{"train_examples": 195000, "translate": 0.12, "targets": ["family"], "isotropic": true, "mlp_ratio": 4, "drop_path": 0.05, "patch_size": [8, 8], "mixing": "cutmix", "residual_init": "scaled_by_depth", "optimizer": "nadamw", "lr": 0.0014, "weight_decay": 0.4}
Rows from block 3 of a small image classifier, named by matrix and row number. Rows with one number belong to one neuron. Each number is 128 + 24 x the weight over its row's rms, rounded and kept within 0 to 255. All counts start at 0. Numbers have three digits each. After the name is the row's rms in percent of the matrix's.
After each neuron's rows are labels from the 100 images, of 14976, where the neuron reaches its largest size: "top examples" is what is common among them. Only what is clearly more common there than usual is listed. The data: photos of arthropod specimens (BIOSCAN-5M).
# gate: MLP gate (model.blocks.3.mlp.gate.weight, 512x128), inputs 0-127
# fc1: MLP up (model.blocks.3.mlp.fc1.weight, 512x128), inputs 0-127
# fc2: MLP down (model.blocks.3.mlp.fc2.weight, 128x512, transposed), outputs 0-127

gate.464 108:159107148147128128128107128159109128128128074128128128128079075128128153113128128141076128128128152174128149128128128128066128128128128128128116119128116101093105109128087128122079116128119128107128127128128128128149181128128128128128168128128128177128128128128128142153128177181128169128128138154128087108108128128166057128172128171115161128128162115128087090128161128183166157090157
fc1.464 117:128128128128128128128122118128116159128128168128107128147164128158128183101128103128134128128128136146119128128079128111184128167150128159131128128167128145157128128128148073090189128116153126128131209128128121128161113128128128082137128128160108093103094166128149128128128142141128115128128088128128128128128129071098107113091128085130094186128101127128128128128128108134128128028137
fc2.464 141:107111128128128154114151147111124128144127120103138128128128128102112075118136116122128150128128128121128128102136128112128128142162153128169066108168167107126128165117128128150099137128093128092128136128091128128124128140142128151139127128128057098128128148105147148122124203091112147162094157144128123108090089128128119128108128128182128128106119174170128128090089147192123090058164
top examples: order Coleoptera

gate.17 106:085145098167169115087128128128117128208128128128128103163128139090128128128128128128192128114128118129154158149128128128128128128182091092106118128101111128128128114172149081123144128128128128135109128121128128179128136128168128128153161072128128128143129128110155128128161140140136128089128128135128072128128181159070128118123148128110128081101150138178085173159128114129121128098128
fc1.17 100:128149128158160082147078171128128113163128128127068128167128125128144128128117128128128115128091125082107128186111142128128128128147128085095128128128107162110128083154103104134184083128128095104128126128128148128145171128128128128128202128140089091156118128123128128120128128143111094128128102176128142070128128128128132128128128128154153128128111084090106171128140191129174115119128
fc2.17 112:128085128152128128128115122072128128125128128128128106128107078167128176128176156091128129147129153130085128084128154104163159128128128181139128151117148132120109128085159128128148163175128115128079108186139128106128128128098141163128128088128148128128050128128141128128128075083128128128088128139128128128128159116128091128139128108128162198105115119103128143128143092128128148144128
top examples: order Coleoptera

gate.483 084:128152128128170128052128108128052128128172128139085128115128115128131128128128142165162091163128141176128100128109128128061128103128128128157128102128129162165106128104180128112136177128104121128128139109128158109139086128128146128128173120128128128150128128128105109103138095114169160170128128128128128100128134146128128113125128126128128173147084097128166156169128131099128114128195
fc1.483 079:128131128187128128128128128153128137117128128128128128106128128151128128152128128128128128138128157122128098122165128128128157128045170138092088077128102128124128128071128136128128113095125128160188164140128128131128093090170128140128192128104062089148083185128133110128109167110128128128118128128128128151088162128128128128128128081164078128128133128128128128128155163116128091161155
fc2.483 082:112128128128089146099162099128128100128132128128128128128084105128062078128155128070128181103128107162121128128133178104148125123116128128083095128129126128128152128125128146128160128128064128128128128128127128188128131104132128128136189163128128107067084126128128085137128129079156128136092128128091141128085090150102107139138128128128128128077128128158098128128105184134128128123128
top examples: order Coleoptera

gate.86 105:128082164111128180073218084128154128128115128089138128128128128128187083121128128082140103128128128097147128103128128128128128063164128128122128107151128128098128158155128130128128128112193131128128128128128101098161128128137096128110128128147128156145108128128128128150156093128081127128123104128128112198128128103098128158137197128128128114128128106128128093128128128128128128082116
fc1.86 102:129156128128128128128128128128150128128128128128128128160055045112128151128137121128100128128128128092128128094214128128102128174128128128115150114128104141128128128128178128154104159172118099120150091105128074116097149147128128128128128128128128167128139122128102128147128128128152128128128128102128048128128162089128119128097128192150183133128128128128128104102128128113128097194128
fc2.86 121:151128116128141089061125128128158092082075114112182128128129141091128128128120100084102097140102128128128128128128128128103101128150128128128128109128128157128154163130128128171097128074109128128128128128128128168128128141057128128152108128128128192154128076151117179128128128149092128147141128101164142104128128128092128128117128063095128117159094135128159148128115155153128165093152
top examples: order Coleoptera

gate.179 102:128180121128195128110128128128128128107128128128144128094128180128128128128175128083098128145128128105110085128099151102128128128111121090158128153128149062128084128072128128128071128128128122172119077141128188104109106140128128128128146128120074128190128128128096141128128157128128097184127128128128162128165128128086158131128128128128128116128128152128192147152128128146132146121119
fc1.179 104:112128128128162130128128124128128118128155085128128159128128147128128119151116128119128135103098075128161128128143128128128209128165128128128105176128154128128128128116128094184128088128128198182098104128163109128166157122128128187128088167128175128128128128128093128047128128128128128128153128128128128135104128128158128149159128069128128118128142128128102128128128118088061128145114
fc2.179 116:122128128128110128128105188146146128146157147169128128138157083128128135133113137143128128165099128131128112117096128128152166149149055128130146128112172111084128087128128108128115156128146125162128098070146128100128128173128188172088129113082108134128132110128128128128128154099137128148144149088163128107173156178073107150171128122128128138099128128128085128152128157085128139128128
top examples: order Coleoptera

gate.267 095:108128128128128128146128184127128098128161128128072058128128128128125128128128128128128128128071128149117155128128128128155128128128120077100172170069128128128096128097128142128122128167128128107156128128128128167128128154126128075128128128128085155198199128128128128128128146128104128128154150068162128114128128095087128098159128104090185082128128128128125095128128128147128133159128
fc1.267 103:128128127179103128128114128128144128112128159176128166128155069144128128144088128181127128128128138128128116084141128128128128105102165128128186067101139066144128094128153146169085128103165128128128128098178145156128110128155128132163111137107128128104110077104128157128091128128128146128097091118075111156128150128128128166128128155128091128086128128128138128128128128110183089117117
fc2.267 095:128128128111128133128072159136128128128176128150174128128087128136128128128128148128128128090128040107164129174110125128128128128108128128177128128166121128172128128114142106128155089139128128128128184159087108107194128128124123111128128128128097159128128123128128128104160167128128128128048101181128110109121137128108128176128097128163133128099128065128128128106128128128128162158121
top examples: order Coleoptera

gate.280 113:128128128128128128146096171103128152128111146135176142089128123141095168128128099189146126122128155128185171128128146128128119115128132128109128128128144074185128128134081128128093128128128117128111128128128128128085128128128121128128159172128128179155107128128082154128128105081091128128128128176069176128128066108128128090128087159142128128086128191128128140128129128162153128128132
fc1.280 106:128128128128090125086121143128184128128112104128157197093128128147168149171128128128121128128128129128128128128187100119128128165106128128128073166128128128128128116128159145161135109173128140128128128154104128128117181128119128141098106128082187170162088128094128128128128168128128147128105086128128128182127116128128128128143162128087128128128138115128128128128128126128042062128128
fc2.280 104:128128128142128128128182128112186128127128128108129099128128056128128170138128154128128128128128127133128092128128128098131128118103128128136133128111128128136128163149142128098099174135128128132089128166128162121128165128192128163128128128076142145108131128128128128074128128155128140097089151141067130131188130128128118186128128128128128128128090128098128166156080128060056128128128
top examples: order Coleoptera

gate.170 088:128133097128128128128150128129097128128128128128172128128133128128128128108175128128128128128128175128189118138096128175118156128128181103128128128128156124102151128080128128126128128128109114102109128128129088160166130138128128133128095073128135119182128120101114081128163128176210128128117083128128128019128128128128128165112128128079128128148160128159128128108128117153149144128124
fc1.170 094:087175112128128141150098115131128151079123128102128125175120128176131128188112096128158128123128128128128116128174144090128128047094080128128128128106128128114118111128128132119161128090128131128128128138086073092123128100133151111112163136128088101128128163128138170160080169128119128141158128190128117128113138128128151129128094129178128128128131116113166128128128128180146144169126
fc2.170 099:107071128128128128141170134128069148127128128090117154128142103128128128138169128116128171128128120109081079068157178119157109128104128093128138182128128128128128128128128146128092150128127128099102161128129128128172128056128093128132128147129130143105128128146093153128128128115182128128108128127104133148107081083160128076128162128150107139166128128128182128128166093144111138126128
top examples: order Coleoptera

gate.466 088:131128128128128133128108110128090176128121128115109153113128128121050128128076112112128138177159174128128128201128128128096128128128168181161053109125137101128137170102078128143087115086128062168093131152153110127128158128160104128117128128101128128120095128148128128142128128128128128156127107163122128103128161170125128128128128128147128128128129153128128129128196128128128128128128
fc1.466 090:128104128117089123136111104128128128127089128138128128128100111128141185128128205184163143128128097094128110128132068104128198158088128128128134154128128128128118075123128128093162128128128128128128128143104128128128128128129128141128128128128139162122123128054128128128128082088168128174114102169149128097092131128128090119154128117126121128172184057128128128128105128115112128128128
fc2.466 079:128128128169128129128181128128128128214095128092072141128128096128128180158178128128124128128128105146099128128128168128118128128128119128141127128074137142068128164103171128139167128105057113128136121128128146128128128128128121116128128128132128128132043128128128128128140113131114137094099128128128128128128128134128128173097151104128156128128128122128133128051185169128123128155128
top examples: order Hymenoptera

gate.58 093:128128104128191117075128128090128133192130147128128128128217128077128128144128103128099112106128109128153109073128162171123128128158147128128128128128159128115128096077128128128146197128128128128128128128128129128201128128128102128128128128104128128129144128173128128128130160121164128128128128128156119128118128128128128128128164064128128128128095128120099107142128085182158163117168
fc1.58 100:128095122171128104128128128128128116085128128138174128154128144167128128128128143043130128128112128107080128128159213128128128128127128128092116128120128164128158144128128098162116128128128157128145169128101128128128128138101128200076111148128163110128128098128164128059128117128108103128155128161158127152136128128128173166148128107128128106128128128128128083128113094128069137149145
fc2.58 098:108128128128128124128128128128145035128128128141128128179128128105118099128128138156119128128123155128179128097084128128146128128128053112128128128051128128128134104108114128113128128076128153128067128128107128128128128146172128128128156163128116128106089128128115080180103128088128128103128128113093091110138111128205099128128128151120146128128128128080128089124128093114128151128152
top examples: order Coleoptera

gate.225 110:128188171128089128128128128119151128102101133092097128128128156131128128105128128138128096119119128128127115142140128121103128088128128150078071128118144128163128164128144128179077141148137128128063170128137128120144128128137128128196143107128163128162101072128128080108171122119128172128128128125128173128138128156128128140128128123128199128097152128148155128100068091128128142107128
fc1.225 105:113161128172128128128128106128129128128159156112128128128156174128128128128128088128159128128128128128167128138128203174103100136128128103107128128129128125078128128128133096172112128128128171128128128128135085128128147107128061128134128128128125162128128178128128091128074128128127104128128108128103195136128168122128148128128128108128128128128128128128128090157058100077083128088057
fc2.225 114:128081141128128120109128128097128128116179143108128093143128119141072091172128139153128128161128077128165097128163128128115128109156128121128129128128128128201133128113128144119128128128164173128128174174128128128128128120160111128178156142094128128128146140128122114123181128098128103157136112161089128092145128101148164080114079123128125166077128128088128152128088128128142081088128
top examples: order Hymenoptera

gate.9 092:128100128128170128159106160128128128161127167128128134128128129117128128128148113128128128106061118128128156111128128137128128190128128128090128117128128128128145128128126128142128082128128126128162120176128055128154128124074112084148128128114073168152186178110098082128137150128096128128149128182128119077106103128172128084091128128128107100128167125083128128113091113128128101143128
fc1.9 095:069128152079128157121100115084128128128096128128128198104106128128128128211085128126128128108128128128128128128128128128128088092129173128123087128160172128121135171128128128129120128147128128104128085170163151128128128128128141128156128128128128128094099146128068128128128119157128128167128146128092167128128128119128128150128128128148134128128128162128182172128128119107117141087041
fc2.9 092:128128070128136126189136128128100128103128128125109129128106128128179128139128145168128170086156128180128086113174128111128112130107143128128128128157128128128128128128128128150128128091071051132139168128095128182099128126109128128128114137107173128146128128101110128128128110128128128112149094128128128164128104128063131126128092128186128128135128128214096128128128155147094102128135
top examples: order Hemiptera

gate.275 107:128118128128150134149125128100130159101128114128128128091093128183083069128123128129128177186140143148195128128128118128128143093128128128146127128074147128147128128128187128128095128128149067128128128119128153128188128128128163212128165128128124147128100128128099129120128128128128128102144143128128128078111128148100118106098128108190075086128128143128145128128139119128128128128093
fc1.275 101:158128097128099128128133179128128137162128108128175188143128091062128208136151128108128106088128064172128128128131128128156084128128175128128122103132128164167128128112128099174120167128128096128128128184128128128109128128128128094128128128128125112134128128128146128128128128162128157148128109164128128116100128137128128128098128070045128118149105112128115128087128128128102128128128
fc2.275 116:156119095128116128193128107096162128128088093159128128128181128128135128173136128128131161065128135128098106080094085128095128128128111128124128093128128128128110172102137128140128135128080079085128151158145128128128168118131128148069128128128128138128125164128096151128128127128128166077128163189116128139161128188128128176073128128123128128128148129128128128128148112113124096121128
top examples: order Hymenoptera

gate.215 110:149086128063128128107103128128128128156128128169128128128128128060128128138128128147128084127143128128151128090112045100169128034153128102128128128106177128128128128167128128128128120128163139128128128128128128128148128166198128094130139128128100128094128177128128112128111166128124090128128128160128142142128109087128128128074150127128094128112128162137128135090128128108128128089147
fc1.215 103:129187128128066144128128128128118152128082087072118127115128085128128128128128128128136128121128128128128128140128128127128128128128128176212069128128128128128128128128076128128128128128128128128102128128128128080122164142074128128128128108128128097143065077128128078156169128130128128167128128128128086128128123128095148100115095128128143128128128128136128128128210167149116128187100
fc2.215 089:147128128128128117128128128128128128128128128128128085128151128128160123104128113169128095169128078122128128128095128128128128128128152128128132128091130128173148128155171128128093127128128128128147128113128128128128129128178110053146128128101153185159128180195128128073185128128128128128128128177128128101176128128250103128128128128069128128128131128128128128128126128128128128128128
top examples: order Hemiptera

gate.159 100:128127128137161087134128128128128128128128162128128128220102095105152128079129096110128100093128128083121185128133065174173133128167128128104128128128130139093128128172128101155153128167128128128136191128134122128147128128139128128128144128138128100128128128099128128092114128128060129128128145128128103128128128092128080104090119128120146136128128152161111174108060123128128128128099
fc1.159 106:128128128128128128128128092171128150128128129081128128073128128128128128156102128148104128154128128098128110128103128149102147128147089128165067178130117095112128180084159156128066128130128128128128128101165157111128157128147115128154114128128167162128128128167089128136176150110128135128157126069128157128128128099128128135171128128071164128128128146154159128124131128128114195068136
fc2.159 111:142128096128098119128176170126097128180083132112128128124128150128157128112083193149128152097161129128128128149128128088128107091128136128100128087144119128142136167166128107128128128162062113077183128131141213128096170128128115128120109136128128128128135155122107104128128128128088128116118151128128129111128095128151089128128128167128128097128115175128151154128162170134097142111128
top examples: order Coleoptera

gate.131 090:128092128128128138130128128128150104128128163128128128128173097128128128087071128121128128128128128128154170131115128128158167091128128087151081181128128044153128128136128123128128082090128128186128098128153143128150109108128128128131164128210128128128151128128135102128114111129128100128165109128128112128166113127128128106128128128141103114150106140193128152128128106128077128059090
fc1.131 096:128177173180128128097128091100162133171128064164128207128149128144128141128128128140128128114099137128122128128128116128094055166128155128128141128128055133128092145128128131128114180107114092128118099128128128128118149128143128147128175128128131128144097093147128128173135098128128128141128128176128128157128128121157140132139081128131128128095128128096111088128172128092137169128128
fc2.131 112:128122128119124101153128128128090105134148080109128100113151176118128128099128128101163093161087117128081128115115128146102126134167158107128166128085128128167107128118146098128098095105143128128128118103128147119128117128184124158147172128062128162128128143167128158128128128128076147128128144120128145128179128128143097128116128113128168190108128125072128150093106163103142175119162
top examples: order Hemiptera

gate.486 111:120128109124112152128138172128152128166128097159128167163128142100128107135149128128128128128128104121074128178141128128091128128087128070117147141141128166120125092087146128095118128164128128128128128137128095155123128108128154108103128164128149128128128128129125086174100217128128185128128145136145128128092128128175128128128090112128128107094172129128139086114089086170174128128097
fc1.486 117:096103133128153113128128128126128128094128128107128076128128134204144144128128166069162128109128128128171128128135119128128128128148128143108128104128131128115128128128153119148128073128128078128128185128148128153128109106128077122153128101147085174128128128112128155169128128109143128128181177125109119128098098109063098117166159128158138083128146106143149128104206128128110112128143
fc2.486 144:128147084091088128142128080083128128128128128102128156203120131128128118128189093084105179076104080128140115146085078128135163140115133128154128105114097145117111164128162128131145128128133128137090128174128104128128104128087125131135137126120150137128097122128153128128128128158122153143128128163128139128154153141128133179135150142146121128136187117148144155136198128128100130129144
top examples: order Hymenoptera

gate.259 092:128128120128128102172108114112128128128128128089128128128128128168128128090156128119128128203128155128128128170100170128094128128128138128133089128097138128151128179152167091080128128145072128128158128100134128133128128128073143128128102128107128063128128128097128162128121128078128128133128129103164128128133124128128128128128182105128042128128196128128107128114181128164128151134128
fc1.259 100:128128150156087094128128147128123128122116128128128125184128165155128141083103128150128128109128128107094106128128098135128137155128128118128071128128128178176126128128128128183128122176128120128118128131128128159128128128128128128128099120128128116128150128128166128111128128128136184166128138144128128066128105178128128080148104128079209128184092128128071128141110128168131116128195
fc2.259 113:128083073136111128125165118128128144128099128128128171128128128128187078163132128110121128128099149124125158093128129095102126161145128139136128128106128138128104159042128128128151128096128136120128100101128156195110182128128096179128083128124133128128090128128128128137148128128104148128172184128159128169131103128123097173087128091075128103102114150128128128118128146128126128128128
top examples: order Hymenoptera

gate.139 092:128169128128226149130128151128128128128128128128128128128138128157128128128151080128124128152128128128208165128128147166128128095099128128128128128128128128128128078128128128132134159090074128129164062128117093128128128128082128108124181100128181128128128143105111128162128128128094128128159124122128128128148124085180128107128128089123111140128106157146104049128128128160128130128113
fc1.139 101:128128128072128128133128128128128161164118128128110148098128140128128128191146128078128128121191117128141128128185128106100094118145128149128128128055136128128128179128087201128130128128093185168128083128128128115106170169119128128128103101128128128109128145098128154128119128128128118128128106128074128128128128128128162175148190128128128113128128114128174091122164128124128128128092
fc2.139 101:128128128091128168106128128128128128128157118169157144128061128166137128183132128150106128132155191128114104205128156092128109096128132163171128128165121128128128071128128125128128128128128100128128100128128128128128086128128128110128112128128128128128153083128156128128128128150114131128128074106128128111176128128052155087162128128158137128128075128138128158194094128128112128128128
top examples: order Coleoptera

gate.4 099:113128128086086128128111120178085105113170128128128106149106128128128128128100049128128164128167128175128128128145128128112174135128082128129160128128132128128128128148128128128128160128128128128126128128066098128172128128131128170149141135128162128128128128128128096128165165128128128128165083128073128148128134137184109128128123127128128128128107128128128061155128088141228128128128
fc1.4 102:147167143101159100128128112131128128084172165128033128128118128128148128134128128128114128099125128128128128128177128106108092088181128128128128128128128128128142120144128172197159128128098187135128128101110128128158128128066128128060128162131128128168129128087128167128128128152172128138128128124128128119137128128174128128073130149129128100128128082128128075128128128128128128128105
fc2.4 090:128063128128128126128128128125181132144128128102128140142095115128102128162199128128159074128128128128183126134128128121128128128128192182158167128128128128128128128120118134128128128128154120170083128128128128122101042082103096128128128128071128128128104128123138128128071128134128128157128128128128128128193128128128128128128164128118128146128128124098203128128128128128129160174151
top examples: order Coleoptera

gate.435 114:128128160128128128128197128128122128128113148066128098128128128126128128149121145112152128144128128128151126144147169151138128096167128144147095156128128128145106202128128128167054149083074128158088127128128101098128128140128098157090128099148128128128128114129128134128165124123148128128128137055145148128093128146128094128186146128087140109115128113179159100128097091148128138103128
fc1.435 108:128128128112128137159128128132153128137121128128128101094083090128128128104180156128128111162128093149128087128157128128097204204128128166128172128103128142158091101111128095093133120138100128128124128129128128109128128158108153092134128140162128128158128102106128128128150098141128098167102128061128128128137128128119137128147128125110128128176128114094111117128126157128153110193207
fc2.435 124:135151099169152109145128130128089093128128086128138114101128118128138167128133128144128128148128128135073150128161128108139072146141122128128155128113156145083128150118128128188093128085082083128094112118128156183128115128128147133138100128135148128128131107063126185160128128156128163089151128080128128128128128145109125128109122091085165128132128128175117128103128173110070129146128
top examples: order Hymenoptera

gate.324 084:128128128128128128128146146105185128128155069086128161128109128086176161128128128128128128086152128128128149128128128128090128217182128123100096128128128128128128128128128128128167128094154128128128127128128157128128128109128128128162128128128128128128089152130114128128134094128128120128128128146179128128202128148134128128164098082134099141070128128128128173128149089128128194060140
fc1.324 094:128128128181128128141128166096128109128128128099128128116128128194128128128128131128128108166128128128148128128128171101081128136151128074128128193156076039113128128108128086142101182128128128128084128128128128109070128135128128128128176128163132128110150118128128128128158128134128103124167128155150123128128128128128106128162122103035128130166121128130121150170128145128153128128128
fc2.324 088:154065119128128128128138128128128128128128137128170040128128140128128128128128102089115108170128128128128160128147140138129128128128128176128137128097122113128092128128212143120105128128128174128117092112100145076128128128128128128128170128149128128128128103128128143128219178128128136174115128170103120128195128169128085128128128149097143128128120128099090165128144128115116128133128
top examples: order Hemiptera