config.toml
horizontal_flip = true
inner_norm = false
drop_path = 0.05
width = 128
init = "kaiming_normal"
residual_init = "scaled_by_depth"
learning_rate = 0.0014
max_steps = 10400
epochs = 6.8
final_lr_fraction = 0
warmup_steps = 1040
Rows from block 6, named by matrix and row number. Rows with one number belong to one neuron. Each number is 500 + 40 x the weight over the matrix's rms, rounded and kept within 0 to 999. All counts start at 0. Numbers have three digits each.
# gate: MLP gate (model.blocks.6.mlp.gate.weight, 512x128), inputs 0-63
# fc1: MLP up (model.blocks.6.mlp.fc1.weight, 512x128), inputs 0-63
# fc2: MLP down (model.blocks.6.mlp.fc2.weight, 128x512, transposed), outputs 0-63
gate.380:542491500617551500500515475562500484530415500500543676467656500531543500500500589500523388556500500500500474485440500555455500500537481500500522513500500500452582413468492500554500460539553445
fc1.380:500500500500493526500500500500578500545455500462500500500500506500500500500500413500500500500500500588500430609500534500481397500485459480448492500500500500500500500564634500346500570489500500
fc2.380:500500429542500500511500500396522560514500506473500375556510485447500500497500500500500551500616500450500549400497500500513500500500500500500539500500618500446500500500500500500485540451459373
gate.381:613554453412500573470500500500500577580464507554529500447436500570500500452466500500383452550500500500460500500553500500500481533500500504500597570500444441537514500433482601459547473500500500
fc1.381:500500500552497500526563519500500500500426507453501536460500500546584500500477559500540500450500500583544450660416500477616585417500500424500590466500500555477500500453488483538469500442533534
fc2.381:587514500528446464537500445481500500550386391510436561438460496518500522480468500500480533497548500551364514426532500500500465500472377500500515514424520560546500508500475447566396500425363447
gate.382:573500500500500500593509386519365500500500500500500538500500500593500507484500486500500500500500500355482576575527456500569370500564566500567399500601500489430500500500480500408566578500499490
fc1.382:568642540371500399545464535451500527607530500529500402500572500442500500500500500500500500450426500500438566461552573466500543500553411564507526580500439430466344527500555500554513563430500500
fc2.382:427395500436534557587461488500534500553598538500566500500518500453500411500500448592500584500446500556562500500506500500557500501462601562591500500422436536402442500403591525478472500591600500
gate.383:426500500624433565533391500542665500493403402500500581478506491471439504599417500562601500569500529500436500557497500500500482489433500471503501500500507500500595500500432448500500500557560441
fc1.383:500500500480568500592500518447500457555500500540500500478500348490518500500663481515515522468500387412547581413544500500567587497412500500443502500500655500500500500439500500609500369500500500
fc2.383:623551500446544500500500500640500360395571500500500602500434500500489500562522500571461500500306477609637472610422526500553500500500500505529419469500500544500521525500500500500611601500550500
gate.384:480469500500500500500500500450435462444500534500493500562500463500500399531500500500500500500453500500477446606500500463500587500500500465575485500500529500570500500540500500500500474500500437
fc1.384:500606500500444545436500500472500500518451539606500500428435500500469500500500568464500447500500500500455510500411500435526500473500496477500500500500564481469521500500500513516500500500500500
fc2.384:462500500500489534500500447512500500525500500500482543500500500475500500500498500439424597448500500500505500500500500411500500500500500500500518581530440500442513450526500553574545460500484554
gate.385:500500550566408535500500534500450500527512500481570436500528500500500460393500500506500466512500423583429581404500427517500500500500500500430500575500500532603500500556503573500441586539500492
fc1.385:500500500396454500500526578500500453500500452500560500589401500398556442455551500500500482500568505519480541544500485429500417481476500554427500538532555500500500500411519447536500500500530448
fc2.385:451500452500505500509500500500500500417507500575500541561500576374500500440500563529425485500500500500500557456500438500482526500517437501483500610553500500545411500500500501500564500500500471
gate.386:500500500500522472464500527490500500500500500500500500519500500500531500446500500500534500500500500549500500500500500500500500500443494500443454461536500500460500500500511500528503500500500441
fc1.386:453500480500500487557500500500542500500500500444560500467500500500483477500474500500529500500500500500500500500500501477464500543500500448500500500461500524517500500500491500500524500490500500
fc2.386:500500461527500500500500500500500474500500500500500500502500500500500500500500500518500500500500500500500500500500500500500500500506500500500500500500520512500500500500500500500500500500500462
gate.387:425500356477420579500438491564431500472464500500430564500427500500602526564500527493500596442437551427627500500455467463559495449547643500500500434467500500613500427500500500500478500534500500
fc1.387:500500500500500495402500500500500500590442521500500528556470428500500500493500500500500500519500500575513434500538500530500591500500500478500622500536549399500500500481475500546500472398497440
fc2.387:393500538500653500500500564477474563500654448500465367507500566500500500500495552500416525500541500500464561500500409517500555500500500575563536523456516527445500477500544500500500558581516500
gate.388:478500442500500500438545500449458500500500500405514470483500500447516379500500500400500500476500455500570456500500570500500478508442500424500536492418575500503489505545596500445500500500488500
fc1.388:500564467548500571500513401500500500521500515500500500464500500572500500474421500584432500441513500524500500500507500509500500418444500500500500500551500500500387534500500500591500445481520445
fc2.388:516444500498500500572500449507500500543500500475500468500514500476548463501500439470421547500479500559500500391498500500500385450553460447582526481500509529555543500500515500547500500530526487
gate.389:558500452454502500500500538609500437500555508451500500500563529520533500454492465500499500548536500500419528349500469489500499500500500500374500500500486556500500469454500500431500500509500500
fc1.389:539500500468500500495500500500532406500500440500500569500401517401503500500500500500500500473500500500442584459500408490445500500553487500419500500500553553500500500500500453500500522500480500
fc2.389:405500447500500500500500521500500500534500439500433500500500571473500500548500550500500500500451518569500500500419446577483500503499475433515500500516491500500500537500533572500513536472500461
gate.390:517459500500449527500500446562508500534460510500500500500530550580500488500581458414500465518492500500500539394430500526500375456512500509478515500500500500500507500477488504481534496537515536
fc1.390:494385500500500500559528500500578500516542500500500500500500500545553494461440564437500519557400500447500500478425500500500500500555604500500500500547544500443469464465484500500545500559500500
fc2.390:558504495463500493461500500517500469442500489500461559559500500514500500565496492455500423500500599500538500548529500439469500500500500500451482442495459500517518492542568504500597500500500542
gate.391:500500500489601547500500500592500573496500500523500500500467500545543500445559522496500509500500500500521527412500408505477500500452532458450500505500537500422500500496502525569500591500481390
fc1.391:500536500404475584544428500536497500420375548500500500500500500500533500484500466600523421500500462500420575500597426528547419500455530500500525447585539482562500500493453439500462500461500500
fc2.391:500500460537500456500529514492500463522500500500500500500405500500394592456537473500500500500500558500500500500459500500500445500537500500500500433527616496463448500500418558500533500465500500
gate.392:500609500500549500521500541500594500500500554500464389536616446500500500586494407500428461500500528500582417420400468597500577586500500500500500578500500423517500460508560562500500500550358558
fc1.392:562500500500500524553500500500500554513466641500500500500577500500500500500481547457500500455500543500500500465500477500500500447429461500516414500500590500500551500543475500561500500500418512
fc2.392:639506500477550500538460631551500500500500500500620462542429363500500500445500450500612466523500500500404500500500500485500500500500588605500580416500500434500478500473500500500509500561559500
gate.393:500508414500503569500453500500352513500487533500500500548508500500500500500500500500405520473417500500465560498591500500500500500500500500500500556500500500505500500500530500470500500500545473
fc1.393:550594500500505500552486454500415552500511567500546418500500539417438603526500500533500500500500500469500500500500585538471500592529500500500500536525404500500488548559534500500500562500500648
fc2.393:507367500500506500508500554464500500577447612469556500500553500616490408500571464442534584500500500521500500500514559570508500574500526500500596500413500408500500500500500500466443500573565582